From a checkpoint of a small image diffusion model.
Model: 2.29M parameters, 64-pixel images, arch unet, activation elu.
Training: soap at rate 0.002, 16200 steps, batches of 128.
Data: trained on aerial photos of the United States (SatlasPretrain), 101725 training examples, 20.4 epochs.
Rows from block 3, named by matrix and row number. Each number is 500 + 40 x the weight over its row's rms, rounded and kept within 0 to 999. All counts start at 0. Numbers have three digits each. After the name is the row's rms in percent of the matrix's.
# emb: conditioning projection (model.mid.0.emb.weight, 256x128), inputs 0-127
emb.202 265:500497543516445496496498498519567491497525511524499451499491509602533495575520508488473526500390474498482498504491460498530503502487499498471497481502497493497503493522500470488569518521626502526503546459480425503611437506508605516476449500493493626500518518559502499496496504502499505508500557499467548501500495493509459505457510507500499478501515596500491467281500493491504497517502
emb.203 166:507460465496525476498502493509511500502519492492549507500499542405536499496528493496464500528503431500504481498507488515554553539500495492629501529507550480466553521496388475489550510506330500477476412501499497628415514533499498479494508496502498515501502453503500514488620501516494462493476525499486497489475498428498474507563497490534498476552505604499500500604516508504524585481487
emb.204 091:499509492500480475500493496512826500500513500500500500500499503512491500500505508500500501551499499500501507499565499499526502489489529500500500411497501506500513500501462500489511504500365499508499477491510523500504511500499700511494508494496500517541499496477500505500521523500505500504498477500507510499500508494500463513494500500506497531535500507500500499401500501501501499494501
emb.205 036:500507430501492492499521507500510500503500500500487512504521493504501503500501500500504500509491504500503505506491518505503495497482500497501500516500500498497504500501506594487485497500420509472405538458511501501542501498497525500505508487497500475501503492499500483504495502498504500501457513500431501497498501470504499502511500500728494461499489503500419506191507506499500512510500
emb.206 105:495499517501511413500504504500502502500498501500476480500506477502502497508500476500507500500546488500500501489513467500500497496503494502477500430500500511500455508551502508494496500506413498506493543495471504501740499499493511541480500496500500541518500543523500510505450483499501499501518487501735514509501500509500362500501500496616499494493510500500477479386495492503500507492500
emb.207 146:497497501520446500529482476508649499500498508522520623500480499490481497537462486503445506494461462500492487503437481501498462454504432500470502449516511508480479491591504500491548576534423502426482433441496495500567542505499615575476482500508503631545501509536501490483432504499499491489523494500479498491500499519502384500500500500535496435463555557499510516392496480502499497564503
emb.208 112:500493500498504489525503524506619500500478500500517551502481500430493500502496502500543495525500478500500506499568554499507498473491496500528500484500480499522459513565471567493387498500192500502499489519472518502625528506497596548500497477495504478499497466485500548500442549498511499509481488500508492494493500495501448499494498497501494527501462530500496513467498501500503500498501
emb.209 131:508621471493503487509500539524356518514511515520516404517498404503501517501546470500516490499490541500499466489574575514503500535508463476562500519527479467472507494497500481467478545508483501498553376491499527488380569524494499496503641491537502497437500524530503465498429530501451499498496500515531488500501495509530431466533499504496500494484413519496549457617470524497497525498486
emb.210 128:489450590500515447495501507506366507499513511505476490489499515448490497485527542502528476548511506500491500476443435488558542567489412528510501470504483484484661439490513500501548472514471501406494461493520512510619482474504391472517483546510503495512502541471494498499437486504470501499487495489633506488479483513505446496502497503449500542501444490501497397522473554494502431473503
emb.211 120:500464498525502498465457496500748498500508503518499554499490496451510510507510500500525515500489566495500480465464536483482557472531446512534499480499484489477389548495531462500465474489697502501473451498495446530491437515499528492520495502495499435496498536432500456499512486500475501490478448507568542503501485563492473481590483510491515469498474528497507501508489482493510497524501
emb.212 077:501425431508553499506500502512452505510470499505523449505504476507504503495517558500542459400566471500502503522547488491500486521552501502501500500500502464523464495533506534500498493484389484509501519480504497575300533501492500502500524500500500614497492491710500505520531449493505506511484500500441474502486512449497522502592499492505492487510542496500461516568501490508498549490500
emb.213 132:500547547499488488496503466503595500503501489483508489495475367604512483521529554500517528514500500493499507499468500497500515498463472509507503492500465499468590479411476467523532524538582499481478589402494441527456485508498513499517526500500497679579493492354500509492489499500501501492499496496616502520500500527487499498512487506515486501509548498500512519383467482509501491500502
emb.214 097:496500494503506500495509489524438503500493502500523552499526484575616505468506476500476500537581525500500476491440503506561421500517505499580500545500497514498461372507613494495522401508558505504451497519521478515479500503496558461516608497495503512493500513487502483500361484497481543511540481513488530485527507501539665464543500505585487515499497535500483537543562516498511464495489
emb.215 113:500500506501505493501501492439336500500542511492502483501502505493497461516500499500535499501518475500500500496498464500504483504455534500506500500500500453490495394398413496503437522502485500395499531502442505501392516500499520503498500500506500484501500378538500494500657529500491500500545492501384497500498500557491491501501500516490500447501500451500578627596502507501500500517500
emb.216 147:506479448496421510510496516495502493500434538505490503499478492560469477473477493508529484470439507501497503490489528500489494497538500506542500404500488526491457497499516456508422504522713482553505530492505500541494488499501598483484485501500509636500499586483498501496451506506500487450554499516611500494459500524478523500450493488448519564499477489504485475336504517504510495492500
emb.217 065:505527451510612462515456476501577500484488500496497521498456483369524500474438513500533500527499472455515507500500503490480518532503510497630483449493501558455377492487496498503500489478526481589616494522501499589374455502533470523540484424500497517499487449424500481518547501523522490460564497497565531525500491447491469515518503499474526497518496480502495518574553502509504576496525
emb.218 096:500501507500573512634500499494449500500498478499501499500500494511492512505491485500507503470502525500500515500401500503494520500500438500453500493500500501503373497494491480519491457482585500483472545539500491496266494500501501463483553496500500474497494514432500500500502502500490498499501504498576464495502500502489626500615500502540503494500462440500504523630482500502500534536499
emb.219 062:500512491500489514505504467508555503500490501500517526497500534500479491500501523499496498507502497500501495500523504500510507431508501501512500493496500505500465510526502502484494481488472500532498509500503500539750494487488756488506494500481500498498496501538500476506549502500515500500485497499371495499493508447500468502495500491406496507501511503500511496356503499500500493500500
emb.220 086:500434256504504480442491541496475498500515492495526546507479523532500486435492521500510515497510500498500503480502514503542497540559464502666510507499502497500515523536524467480561525491623497615517508517501500492499494499507500543530604482500523528485504454469500488499524511520502512494514502549467547507500539445502500527502495585450500518494505492500500490484447511501504571479493
emb.221 115:500499548508549487510463509505460500500506497496512512498504480593524497512500499498522520492441501500500508511496494487500478498511399501472500327500490417495489503499515481539457502508412503506475536504445501516500412502500386502497507505495499513470501515575500509500491498500499499504491496501288521504513506499507625505450501535491519465501491416500500542480401500505498496544500
emb.222 081:500515477513538497501502524494701500489483500490514526503500464518481500499522522509493499503502484500500485509492463500511489489496499506520500304494499493492414501500504506493499495500491499441490484539509498508326502508500385477513489509502501506519500485482500517519481496500501502501497477500624541495500505477498516501525498510514500487509342500502499498419456518502500449487503
emb.223 066:500506551484507558500499503503514501500496472500555497500502450488547499559486475499509506500488488500500508495499502505448473498558593500532500524500501496555504483498462552479562458491589522524574454479524517499451553486497498407498490493487500431490499527446500505511560506500499510500507487506574512504490525465506374500589500514499496441464512762494501498501548500500504539503501
emb.224 079:499557486500483496500561527509559499500464500530492512498496496494500531514486498501370522479499500499497497500471474501554412548496476481510500519500488509503395512500495483479492488500339500513512489476498478505368478501500414481477500510518500514524500510487500481500481501496510506518479517490334500500500506411501402491543495499426496354510502509500501493573578495500500490509489
emb.225 052:500505655498487524500500505514438500502499512539444495501500491457509515497486518499499491500485482500502498532474500500501461541490438500567500461500493446542665465485372504500489478484499500479459500478500500497508489500485521526500477500500500447483498592564500499495487502495500500499485537500267504500500500463483461500594498522522477478511485486504502457414495498501500500459500
emb.226 050:510512375500467575496496488501440501502493498500497434500502520543464488514512419500530500506498518500500570538471413486463541506543528500494500512500506499495448399474486493544500449412511500669480492475446509550499475491500526506507497548495498352498500508416500501500506517501486488475472496499460441499498500569502587499491500492498500533494346479500522501485471512499501498501504
emb.227 073:500500493499497542491499500500286500500500500498501500500500500626494500502501509500500500500489500500500500499533497497499508500499498500396500523500503538494494475500480500500500490506488502243500490451490501513513512495500522485500498496495499456500500512492500517500508500500500504500493505500631499501501498500500550500500501550349500580498506501500504494510519499500500507463500
emb.228 082:502524489495438506500505509489315500500538502514494497500495494494501500472500499503484503501444488498500503500457496501506493419509500500555493461503500506519524490500498500500499500444418502539501440500491487514499546506505419463501478498500500264481500480466503492517494478501499512493498498490512471490500498565499465500528500482363517526439493475500491520667500498496500500487502
emb.229 080:500503463505501569500496516505552498500433498502562543513496503491505516511535510499491495502504522500495504520233486501510466499513480498538500413493494476500429495497498502497510477511528480550521495496457528503468501501499450493473523510499505336492459528361500477503545535500494500510561483510378505496510500499486517469500503497488504564491500489494493508538490453513490505507501
emb.230 135:500488437502519452501500473488373500500445513502470579500486501403499510499462500501419497496342546500499499507500454470429489545456429501497500498501508519489564459653416484474490505585489500489505514503500540444507512478513509478511507505498492615518510441443510524490524527516496446491503469500534494501495492423496528487470500493531500515506496515497465479622492459514497531506500
emb.231 092:500517493499522498514510519504512500497482500500584498499499396501497511366483536500474499492507510500500570519428500492522508501500465500549498600499481499506455505453513498495509502518500498542584500504511485448503473500502533450486497510511500528502492486379503499501500497497489516502521489500311509517494515491500462495492499512367497468521470522500487699523454520494502508501501
emb.232 055:500507513498500532493500504508384500500498501503496529500500497596501512476473500500496513500475501500497499505533362500498494456500495491443498643500496383514505501507507497500501499473228500514524494504500512499515502496501498498496500500492500451501500415489500494498500497499500498500499500499498468495500499497506587500478500490496506522447490498501568506620500500501500500499500
emb.233 107:500457574498502551498501477459619500500512500499523429505477508552493499521494498500496520517508475500499496503499482497579501462500367502486500498487504364557549465498499509499500498499702500505500440495503506500411486487501529466521500499496501525466500483491499537500515495499527514498504521450546499515499500494496519518549501484486506439477503515502538497324404504492501530498497
emb.234 039:500465498512479500514485495500501500500566511473521496500492515496502483498494499500507500533513500500499500502700438500501504566500500500507500619499500501502509497501500465502500525513516500500502484495497500515453500488501540500514503492500500544501500618319500500500497504501493498500499465499502498500500500493500502500481500504502500319604501504500493507677508496494501495502500
emb.235 152:500507579491472469506500489441532502499500519500449518500489497508505480537544532501501552532435465500500496527439502511518502572519494496494500534502500499497511409553470540516440452485534502502538485482518380478464497495508488497477498494509500441555503524376501511500472500506494500492572510480754527498502496504500490493544502432490501528497593499499500501420468512506508443482502
emb.236 144:503506564501528551495511451500450492510493501480508495494500495561495506532501477500487499457470507500499559498476498470467520484493444503458500549501490496501503525503577535503500412525665473508491550497485437438521453459501542510500476500500500506514498494421492526485455486500492500499503519499476518500503439623463559488454505448470500573461504410507538507285439500499500501502499
emb.237 093:501445465521561511504501503515546500497499511500479604500514570389489579498471520500545487522562468502499491491529492502568502500498515500513500485500487500500563534499527428502585512545541502616506531493428502446491500450500538492493496517500499550498499355484499503512461512499508495501444448500529501492500500572502383500535514499508507317438500507500500472546475499500500516509512
emb.238 086:499505540508552508500512504491499500500493501498533553510501496491487530579442498500506514498488443501500514507518499507473435586529506500498500577500507504503499494498486480483528536616424516584466456496401486638331500517500522517497562496500500483528500447363506512500616501500496500500501493500491484502500502467502488499496500430499500561496486497499500510634484504500484466510497
emb.239 048:500500500503500501516505466518217501500499486500489473500495491433514500485503500500560500500477496499500500499475474499500500500502500506492500476500500515494500502493548501480451514500534500509443502488500500473647500498499518500341550500500504412503499490498500500500500500500502500500488403500362500500508499459491502500513500499524500508589478505500500512494499500500500492455500
emb.240 224:500460510496371519518500465499576501500492500468501505515474505553503495503472499499472514536472502500500530508488582456526524510492421513490500487504466508436469476572535498519501460530630502517521481423448390493352500499511504443493553499485500472500501413325500510480564482500495510482528501503457472483522499540498565496514490505573531546527450534499515500489519503506512487502510
emb.241 120:500580486500530489499506466500335499495524499522460463501495543465503500458486553500507505501499497500499444482565500501425464528548521476448501626500512490611598480498341490504531530502526501399496415429500525503568508501487506497500501490535498484504500500601497456500523567500512500522484503500464496500499512415527478500506500500441500497500554519500513537479517497499495542492479
emb.242 078:500313533500500454495510501516600500500456499494500511500504493456500500472499422500500500508504491500493530516482500493541371502493538500489500364497496505499493493558499506500506431496458498456480596512483509488500501502500551531503497483504499517501479521579496485499447500500500499493502479501508468500503495517496536500528503495502500518529501494500494500248505500500500501500503
emb.243 159:507553529495547487502480479498673516502480481488562523500497499481499456503485496500500527508527454500505499501522566499507530495514498500410489523501517497497465536527500463499481501500623508461474503506547495533435495516503500474494503492500502426493500502539500497491498513515518509494501524503599484485526513501500502500504489499490517463483655442499480476269422502501500493497490
emb.244 185:500496500497504500497500498497190499500500500500500502500500511530502501514501496500481495484500472500500501519512516502493498476500500500500500481500500482499512500490499505502494505506343500543500499493499457497743500500499499480500500500500500539496500508501500501500502500500500500500502466500539500498500500500499496500428500496500500500500498460500492497565500500500500503500500
emb.245 081:513486500496508478504498494499403500498511491500504454502501570514502515673486500500496497484488481518498484516511503488499563511499492499512500478517485568520457529520411484487448501513662503373488477560501447487539503505500574500511495516496502332506499467463500497500496503501506500485610465500410492500499518528490481496461497473509499424501466496500501488562513541507499546459500
emb.246 082:499481563497483500503506500498469500501447500501493469500500500501491499510478491500471506491491449500500501506510495500500490517483484500393500528506500517464492474501463487500439510494725498474509458491501479491647477485508579501428565511501500482503514499541500500509458419555500500550389496500465496501500504502500425506536500494451501520491520579500500498322489500500506500505512
emb.247 094:500437499500522493500496500500576500500483500500521501500501520401503499520511548500561500485578518500500498511463460502555500498498516501515500479493500515506464477491486500497500500499477500501500431521524514469731498500498496508500500511500500500492500503633500490511485508500499500499502499500510520500496500507498354501495492504681498432493500497499499564367502500506499501497507
emb.248 134:500477548494446459505496489495517506500467498506385511510504499424548508427468488495494455552424473500500548482489482503491470418498451492502499440500488480493486512500501536500444452502335492524538584418473516532502500500500473455498453490500501524479498615494502496501336579494528501597479463465419495478481500492497502497500504546505503489539479574485527469496507531484504495488515
emb.249 056:500465508501501517497469512511500470500510510505505497507508500503539480480573497513482521472501457500495496540623541511489531510515427522447490491505495494515473505505515497531456568516766500552526491458523456500509502496499501482548472505500500471506504531504499593498514548493503516451525446515564526551499499652496516500434493490451513537494503473514451490458429506500499506499500
emb.250 175:502504499488432530483528418513675500500541494503519459503501487514495526643371499500523502458512469502500504498499496497558571501565501502500492441500491474503591435491488512516467491570593502501495537529417467433492490488503468453501510499527499476508507462443501522494457506503505499500476495500427528497501502553488364506503500500549460472500510495500491483402502500513495481498505
emb.251 124:501540497505553509472478518505380500495500500500514447488500484516498497567491494500442526511502499500500534488415536499491477583499497500488500499514519499470583431497483482512517573499521488422503444549440476475594498500511499437499504497502498535507509545486500510495492500507494500493503534503801495495518499498500514495526500518496498516490501500499492507442527485501500553496500