Weights of a small image diffusion model.
Data: trained on aerial photos of the United States (SatlasPretrain), 101725 training examples, 20.4 epochs.
Rows from block 2, named by matrix and row number. Rows with one number belong to one attention dimension. Each number is 50 + 12 x the weight over its row's rms, rounded and kept within 0 to 99. All counts start at 0. After the name is the row's rms in percent of the matrix's.
# v: attention query, key and value (stacked) (model.enc.1.1.attn.qkv.weight, 384x128, the v third), inputs 0-127
# proj: attention output (model.enc.1.1.attn.proj.weight, 128x128, transposed), outputs 0-127
v.58 144:41 49 52 51 52 50 46 49 50 51 45 49 50 49 50 50 50 36 65 50 66 50 51 50 50 50 51 50 50 50 51 46 50 50 51 50 51 54 51 48 50 52 50 48 52 49 49 50 50 51 43 50 53 50 47 50 48 48 50 50 43 49 58 85 51 51 49 50 49 51 52 50 31 48 50 50 52 49 50 50 50 50 50 42 99 50 50 61 50 48 51 55 47 50 49 71 48 45 48 50 27 54 51 55 52 50 51 52 46 50 50 57 50 49 48 49 53 53 49 50 46 51 50 50 51 55 45 50
proj.58 111:49 50 50 50 49 50 55 50 50 48 50 53 52 50 38 50 49 69 18 49 49 48 51 47 50 49 58 52 54 50 49 50 50 52 47 51 50 54 47 55 50 48 50 50 49 49 50 54 51 51 81 51 47 49 51 46 50 43 50 55 51 52 45 42 54 42 52 52 54 48 53 56 56 50 50 48 51 49 50 49 53 50 52 50 00 53 43 25 57 46 54 33 56 59 58 32 47 59 49 48 99 42 52 47 53 52 50 51 49 50 50 50 53 51 53 49 50 50 49 50 50 52 48 50 48 50 55 49
v.59 159:50 49 48 48 51 51 48 50 50 50 50 49 50 45 48 48 52 51 48 49 79 85 50 50 50 50 50 49 50 50 50 50 51 47 48 46 49 49 46 52 51 50 52 42 50 54 48 54 46 50 50 58 57 50 46 53 50 56 51 43 50 49 53 50 49 50 52 51 52 42 50 50 57 50 52 53 56 48 54 24 49 47 51 51 52 50 52 52 52 50 50 00 48 47 57 50 51 49 51 50 28 51 55 50 50 54 51 50 50 51 50 50 50 50 50 45 51 50 36 57 66 50 46 50 52 50 21 51
proj.59 159:49 50 50 50 51 49 51 50 50 50 49 50 50 50 49 52 51 49 53 50 45 39 49 50 45 49 52 50 49 50 49 51 50 50 50 59 50 50 50 47 50 50 48 55 51 49 52 51 52 50 50 44 47 50 51 50 49 47 49 57 51 50 49 50 50 50 53 49 50 51 50 48 50 47 53 49 47 50 50 61 49 51 49 51 50 50 48 50 50 50 51 99 50 51 45 49 49 52 51 51 58 51 49 50 50 50 50 45 50 50 49 50 48 50 47 50 50 50 58 46 37 50 48 49 48 50 79 50
v.60 155:00 50 48 53 49 50 52 51 49 48 50 52 50 50 63 49 50 62 39 41 56 51 51 55 50 50 54 57 52 50 49 51 49 52 52 50 50 50 50 50 45 50 52 51 51 53 48 50 52 53 50 50 50 50 49 50 50 53 48 50 51 54 50 58 50 51 53 50 48 48 30 51 52 52 49 50 50 50 63 50 52 50 50 49 58 50 50 61 47 51 50 50 50 50 50 49 34 51 46 50 50 50 47 51 48 49 52 54 50 53 50 49 50 51 48 51 50 48 47 50 48 46 50 51 55 50 53 51
proj.60 108:99 50 50 50 51 47 51 50 48 50 53 54 54 51 46 55 50 40 50 50 50 48 50 50 52 50 52 50 50 50 49 52 52 51 48 52 51 51 50 50 54 48 48 50 49 44 50 51 48 50 50 50 50 49 49 50 50 50 50 51 50 49 50 50 47 49 46 50 51 50 69 48 56 49 50 50 47 50 50 47 48 50 50 48 40 55 47 45 64 50 50 52 50 50 53 50 70 50 50 50 46 49 50 51 50 50 48 51 45 50 51 61 51 50 52 49 50 50 48 50 53 50 47 49 48 50 50 54
v.61 174:51 50 53 50 51 48 51 50 50 49 50 49 50 54 51 50 49 50 50 50 49 51 49 46 50 51 51 50 50 50 51 50 48 50 46 50 49 50 50 47 50 51 48 50 50 50 48 50 50 51 51 51 50 50 50 50 48 47 50 50 49 54 47 49 48 50 50 49 99 51 50 49 48 50 50 50 52 50 49 49 51 49 50 47 46 50 48 50 56 50 48 49 50 54 51 53 51 50 50 49 50 47 47 49 50 50 47 50 50 49 50 49 51 51 50 50 50 51 50 49 50 50 50 49 53 49 50 50
proj.61 167:50 51 49 50 50 54 50 49 50 51 52 49 50 50 49 49 51 52 52 50 50 50 51 50 50 50 50 52 50 49 50 50 50 50 49 51 50 50 46 50 50 56 50 47 50 51 50 51 50 50 50 50 49 54 47 50 52 50 55 50 50 51 52 50 50 50 49 50 00 50 50 50 51 50 51 51 50 50 50 50 47 50 50 50 51 50 50 50 49 49 53 50 50 50 50 49 50 50 50 51 55 50 57 50 49 50 51 50 50 51 49 49 50 50 50 50 50 51 50 51 51 49 46 49 48 51 51 50
v.62 160:50 49 51 53 53 49 50 50 50 47 51 50 50 50 48 50 47 50 50 55 50 50 50 50 50 53 50 50 52 48 46 55 51 50 50 50 50 47 50 50 50 44 52 50 48 47 50 49 51 48 00 48 52 50 52 48 49 51 54 50 50 49 50 50 51 50 49 50 50 50 50 51 50 51 50 50 50 50 42 56 49 50 51 50 50 51 49 51 50 49 46 49 49 46 49 50 50 50 56 50 49 52 50 50 47 51 50 53 51 50 50 45 50 45 51 50 00 49 50 51 51 50 47 48 51 50 52 50
proj.62 165:49 50 50 45 50 49 52 51 50 50 49 50 50 48 51 52 50 50 51 48 49 46 49 49 49 50 49 52 50 51 52 50 47 50 51 50 50 50 51 49 50 49 49 50 50 49 50 49 49 50 99 49 49 50 50 50 48 50 51 47 50 49 48 50 48 50 49 50 52 47 53 50 50 50 49 50 50 50 50 50 50 51 49 50 51 51 52 50 51 50 51 47 50 55 48 50 50 50 51 50 46 50 51 50 49 52 50 49 51 50 50 51 52 49 50 50 99 51 50 49 49 50 51 49 50 49 50 49
v.63 163:50 52 49 51 50 50 49 51 52 50 51 51 50 51 40 48 51 50 51 52 50 50 56 48 50 49 50 50 50 51 50 49 52 50 50 49 50 51 50 50 50 50 51 49 50 51 57 48 50 50 52 51 50 50 46 50 48 50 53 49 49 99 51 44 50 50 49 49 50 50 50 54 47 51 50 51 50 50 50 50 48 49 48 51 47 49 50 49 50 51 51 55 49 49 48 54 52 49 49 51 50 49 51 50 50 49 44 52 50 51 50 48 51 50 47 49 50 49 49 51 50 50 53 52 51 47 48 48
proj.63 167:51 47 50 50 49 47 51 48 50 50 50 49 50 52 51 50 50 50 50 50 50 50 49 50 49 49 50 50 49 50 51 50 50 50 50 51 52 52 47 50 53 50 50 51 50 48 38 49 50 49 50 50 48 49 50 54 50 50 50 51 50 00 48 50 50 53 51 49 49 50 50 49 51 50 50 50 51 53 50 50 51 53 50 50 51 50 50 49 51 52 49 50 52 49 50 51 51 50 50 50 49 50 49 50 51 50 51 49 46 51 50 50 51 50 49 51 50 50 50 49 51 50 48 51 50 51 50 43
v.64 089:47 51 51 53 50 52 48 51 50 51 50 53 50 52 43 52 50 87 54 59 48 52 52 50 50 48 49 50 42 50 50 43 50 50 68 46 48 50 50 50 51 50 51 46 49 50 51 50 50 53 50 50 50 50 46 49 53 50 54 50 40 52 50 59 42 42 50 44 50 51 41 52 51 52 50 50 51 50 50 48 51 40 49 50 00 49 51 52 50 45 50 51 50 50 50 69 47 54 51 41 41 50 51 47 65 47 50 62 52 50 50 50 53 50 50 53 49 58 42 50 50 45 48 50 50 49 75 50
proj.64 150:28 50 50 49 41 44 65 51 43 55 50 49 47 52 34 50 48 55 51 55 33 38 47 49 22 00 54 51 01 51 40 57 50 36 45 51 54 50 47 64 52 49 50 52 52 50 27 50 50 50 47 49 34 53 40 56 41 70 42 50 44 49 49 59 50 51 32 39 52 46 47 50 46 06 51 49 48 49 50 50 51 54 50 39 47 45 50 22 38 47 45 43 49 47 50 50 58 59 47 73 50 35 50 56 50 53 49 52 49 50 22 42 49 54 50 53 59 63 50 51 50 53 49 50 54 58 61 50
v.65 059:59 49 49 65 43 49 50 50 60 53 54 49 50 51 35 50 51 00 49 51 46 51 46 50 50 51 60 45 44 53 51 46 50 51 34 52 50 51 49 50 53 49 49 50 49 50 51 50 51 51 49 58 51 49 50 50 49 68 51 36 44 52 50 99 59 50 49 57 51 52 67 49 38 21 49 50 47 51 71 41 35 47 39 50 08 52 50 50 52 52 54 56 53 46 49 68 25 56 50 45 52 50 50 52 48 50 51 54 41 50 35 61 65 50 51 52 58 41 48 48 44 52 55 50 48 46 50 53
proj.65 057:57 51 57 49 47 51 35 50 48 49 55 50 52 44 50 59 47 44 44 54 29 50 51 50 56 44 69 49 50 49 58 53 48 55 63 52 43 52 50 53 50 58 43 63 39 53 41 49 58 46 65 69 61 39 56 53 56 50 46 72 61 51 55 00 28 40 51 53 42 64 62 50 65 00 49 52 47 50 46 52 52 43 50 54 86 53 57 73 43 64 73 55 50 50 50 38 62 48 47 54 39 44 50 45 44 33 36 52 45 43 42 50 49 51 43 25 37 45 47 51 49 35 45 47 32 29 50 49
v.66 126:84 50 49 50 50 50 50 50 52 48 50 50 51 47 22 51 50 99 99 52 44 36 50 47 51 39 50 50 50 46 51 50 52 50 50 53 52 50 50 54 63 50 50 50 49 50 50 50 50 55 50 44 49 51 49 50 43 51 51 37 53 50 50 53 51 55 35 43 50 49 47 50 63 50 50 50 51 50 50 11 07 50 50 25 53 51 55 32 50 51 50 50 48 50 50 49 50 40 50 87 50 45 56 50 51 50 49 67 50 50 50 46 50 50 47 50 51 52 50 48 50 50 50 50 50 51 69 50
proj.66 140:17 50 42 49 50 50 45 51 47 51 47 50 43 46 50 51 50 47 52 54 50 54 50 50 49 55 50 52 37 50 39 50 50 36 51 44 51 55 50 46 51 49 50 50 57 50 32 51 46 48 50 50 50 36 48 52 50 66 50 49 50 46 38 73 47 57 49 44 52 49 50 52 44 55 49 56 52 50 49 47 00 52 44 49 50 48 56 44 51 50 12 50 51 41 48 50 99 78 49 83 84 51 56 50 57 52 43 45 50 51 49 55 49 59 50 46 52 47 50 57 45 50 51 66 51 50 48 50
v.67 022:66 50 51 50 49 50 51 47 44 52 49 66 53 53 38 50 48 62 73 60 54 52 50 51 74 40 44 50 64 50 47 46 42 48 25 52 50 88 42 74 43 51 50 45 49 50 53 50 50 60 49 50 31 50 57 31 56 47 50 18 21 68 39 31 52 62 39 50 49 55 38 46 54 99 47 49 50 54 51 50 48 70 50 51 05 51 51 45 49 63 49 46 51 45 39 53 47 37 56 47 40 54 50 49 55 52 52 76 71 45 50 36 50 50 49 51 45 50 43 47 33 49 48 37 50 56 70 57
proj.67 017:61 45 50 49 46 51 64 48 50 48 51 50 54 51 39 67 31 49 73 56 51 51 46 38 42 20 46 47 56 52 44 49 58 42 57 02 50 51 50 47 49 41 50 57 56 45 44 38 46 52 43 47 49 48 55 60 45 58 64 50 63 45 49 99 56 99 36 29 51 42 44 48 48 50 41 53 71 49 57 37 55 24 57 23 58 50 52 48 49 50 56 50 49 62 57 68 70 55 48 44 49 49 47 50 37 52 37 50 47 45 49 46 37 51 55 54 40 49 53 68 51 63 40 48 67 52 56 38
v.68 012:59 49 49 53 50 52 48 50 66 48 49 50 48 49 50 50 51 50 51 75 50 43 42 53 50 54 22 50 84 50 12 51 60 50 08 51 85 51 50 59 62 50 50 46 55 49 65 50 34 56 73 49 49 50 48 49 52 50 53 51 55 50 46 49 59 43 54 50 48 47 45 49 53 91 47 58 52 49 76 80 47 54 51 64 51 60 49 55 44 62 49 49 55 50 53 41 43 45 48 51 58 51 49 50 54 49 56 55 51 42 50 59 48 49 99 51 50 49 55 44 48 51 52 50 39 54 47 50
proj.68 007:31 49 60 39 52 55 65 56 68 44 51 39 51 50 21 50 46 34 46 35 46 49 50 50 53 50 72 42 59 99 56 42 50 46 37 54 52 51 53 47 29 52 50 49 50 57 48 53 50 57 45 48 56 44 53 49 57 63 72 30 70 36 70 55 55 48 99 49 49 59 49 51 42 33 55 49 51 50 49 50 59 50 50 50 55 54 49 53 40 61 48 68 32 51 64 55 29 38 43 33 77 49 50 49 41 50 49 49 54 51 46 50 35 59 50 50 33 59 50 50 49 49 69 35 63 46 50 28
v.69 131:50 47 50 50 50 50 50 50 50 61 48 50 51 51 57 50 50 25 51 50 00 61 50 50 64 38 50 52 51 51 50 50 49 50 48 51 49 51 50 50 48 49 50 50 50 51 50 50 50 50 50 50 50 55 46 49 49 40 50 44 48 48 49 99 52 50 52 50 51 50 50 50 41 59 52 50 55 50 52 49 54 50 51 99 49 50 50 69 47 50 50 50 47 51 44 50 56 50 50 54 50 50 50 48 56 53 50 39 55 51 50 40 50 51 43 53 51 50 49 39 51 50 51 42 50 50 50 50
proj.69 134:51 51 47 44 46 50 50 47 51 50 49 50 50 50 50 62 50 69 55 49 70 50 49 48 00 25 38 50 54 50 50 47 50 50 40 51 50 50 51 52 50 55 47 48 51 50 45 50 45 50 53 61 46 50 50 53 50 47 58 54 46 50 52 56 50 33 43 47 47 50 51 51 50 29 50 50 50 53 50 50 99 50 50 14 41 55 60 69 47 50 59 50 49 50 56 54 99 44 49 49 61 59 50 50 53 46 50 51 51 49 49 87 52 60 51 50 50 50 51 52 59 50 42 66 37 50 43 50
v.70 051:53 53 42 51 48 49 43 54 50 51 46 50 51 48 50 50 50 51 49 52 38 63 53 49 26 38 44 55 52 56 57 49 49 50 60 49 51 66 54 81 51 50 45 49 51 51 59 50 50 49 58 61 37 49 47 48 51 71 50 40 00 50 50 40 49 50 51 45 50 54 41 50 47 57 47 54 52 52 54 51 52 47 44 50 52 51 56 45 50 50 50 52 51 49 45 59 52 37 49 50 87 50 50 56 47 48 34 99 46 48 45 54 65 51 48 48 35 56 53 50 50 51 50 46 48 50 48 50
proj.70 036:43 69 50 59 50 53 24 47 52 54 49 50 61 49 57 50 55 62 51 54 68 41 52 51 49 51 99 52 52 51 62 57 47 50 47 50 49 51 52 26 37 50 52 50 48 53 46 71 59 61 46 77 50 38 69 44 53 44 36 48 91 54 49 27 50 55 79 54 54 51 50 67 55 45 49 54 51 51 65 48 50 43 47 33 53 58 45 50 69 50 39 53 49 51 50 73 43 54 54 75 50 66 51 22 74 42 57 28 47 50 57 63 50 25 55 50 45 29 50 49 52 38 51 50 52 50 70 45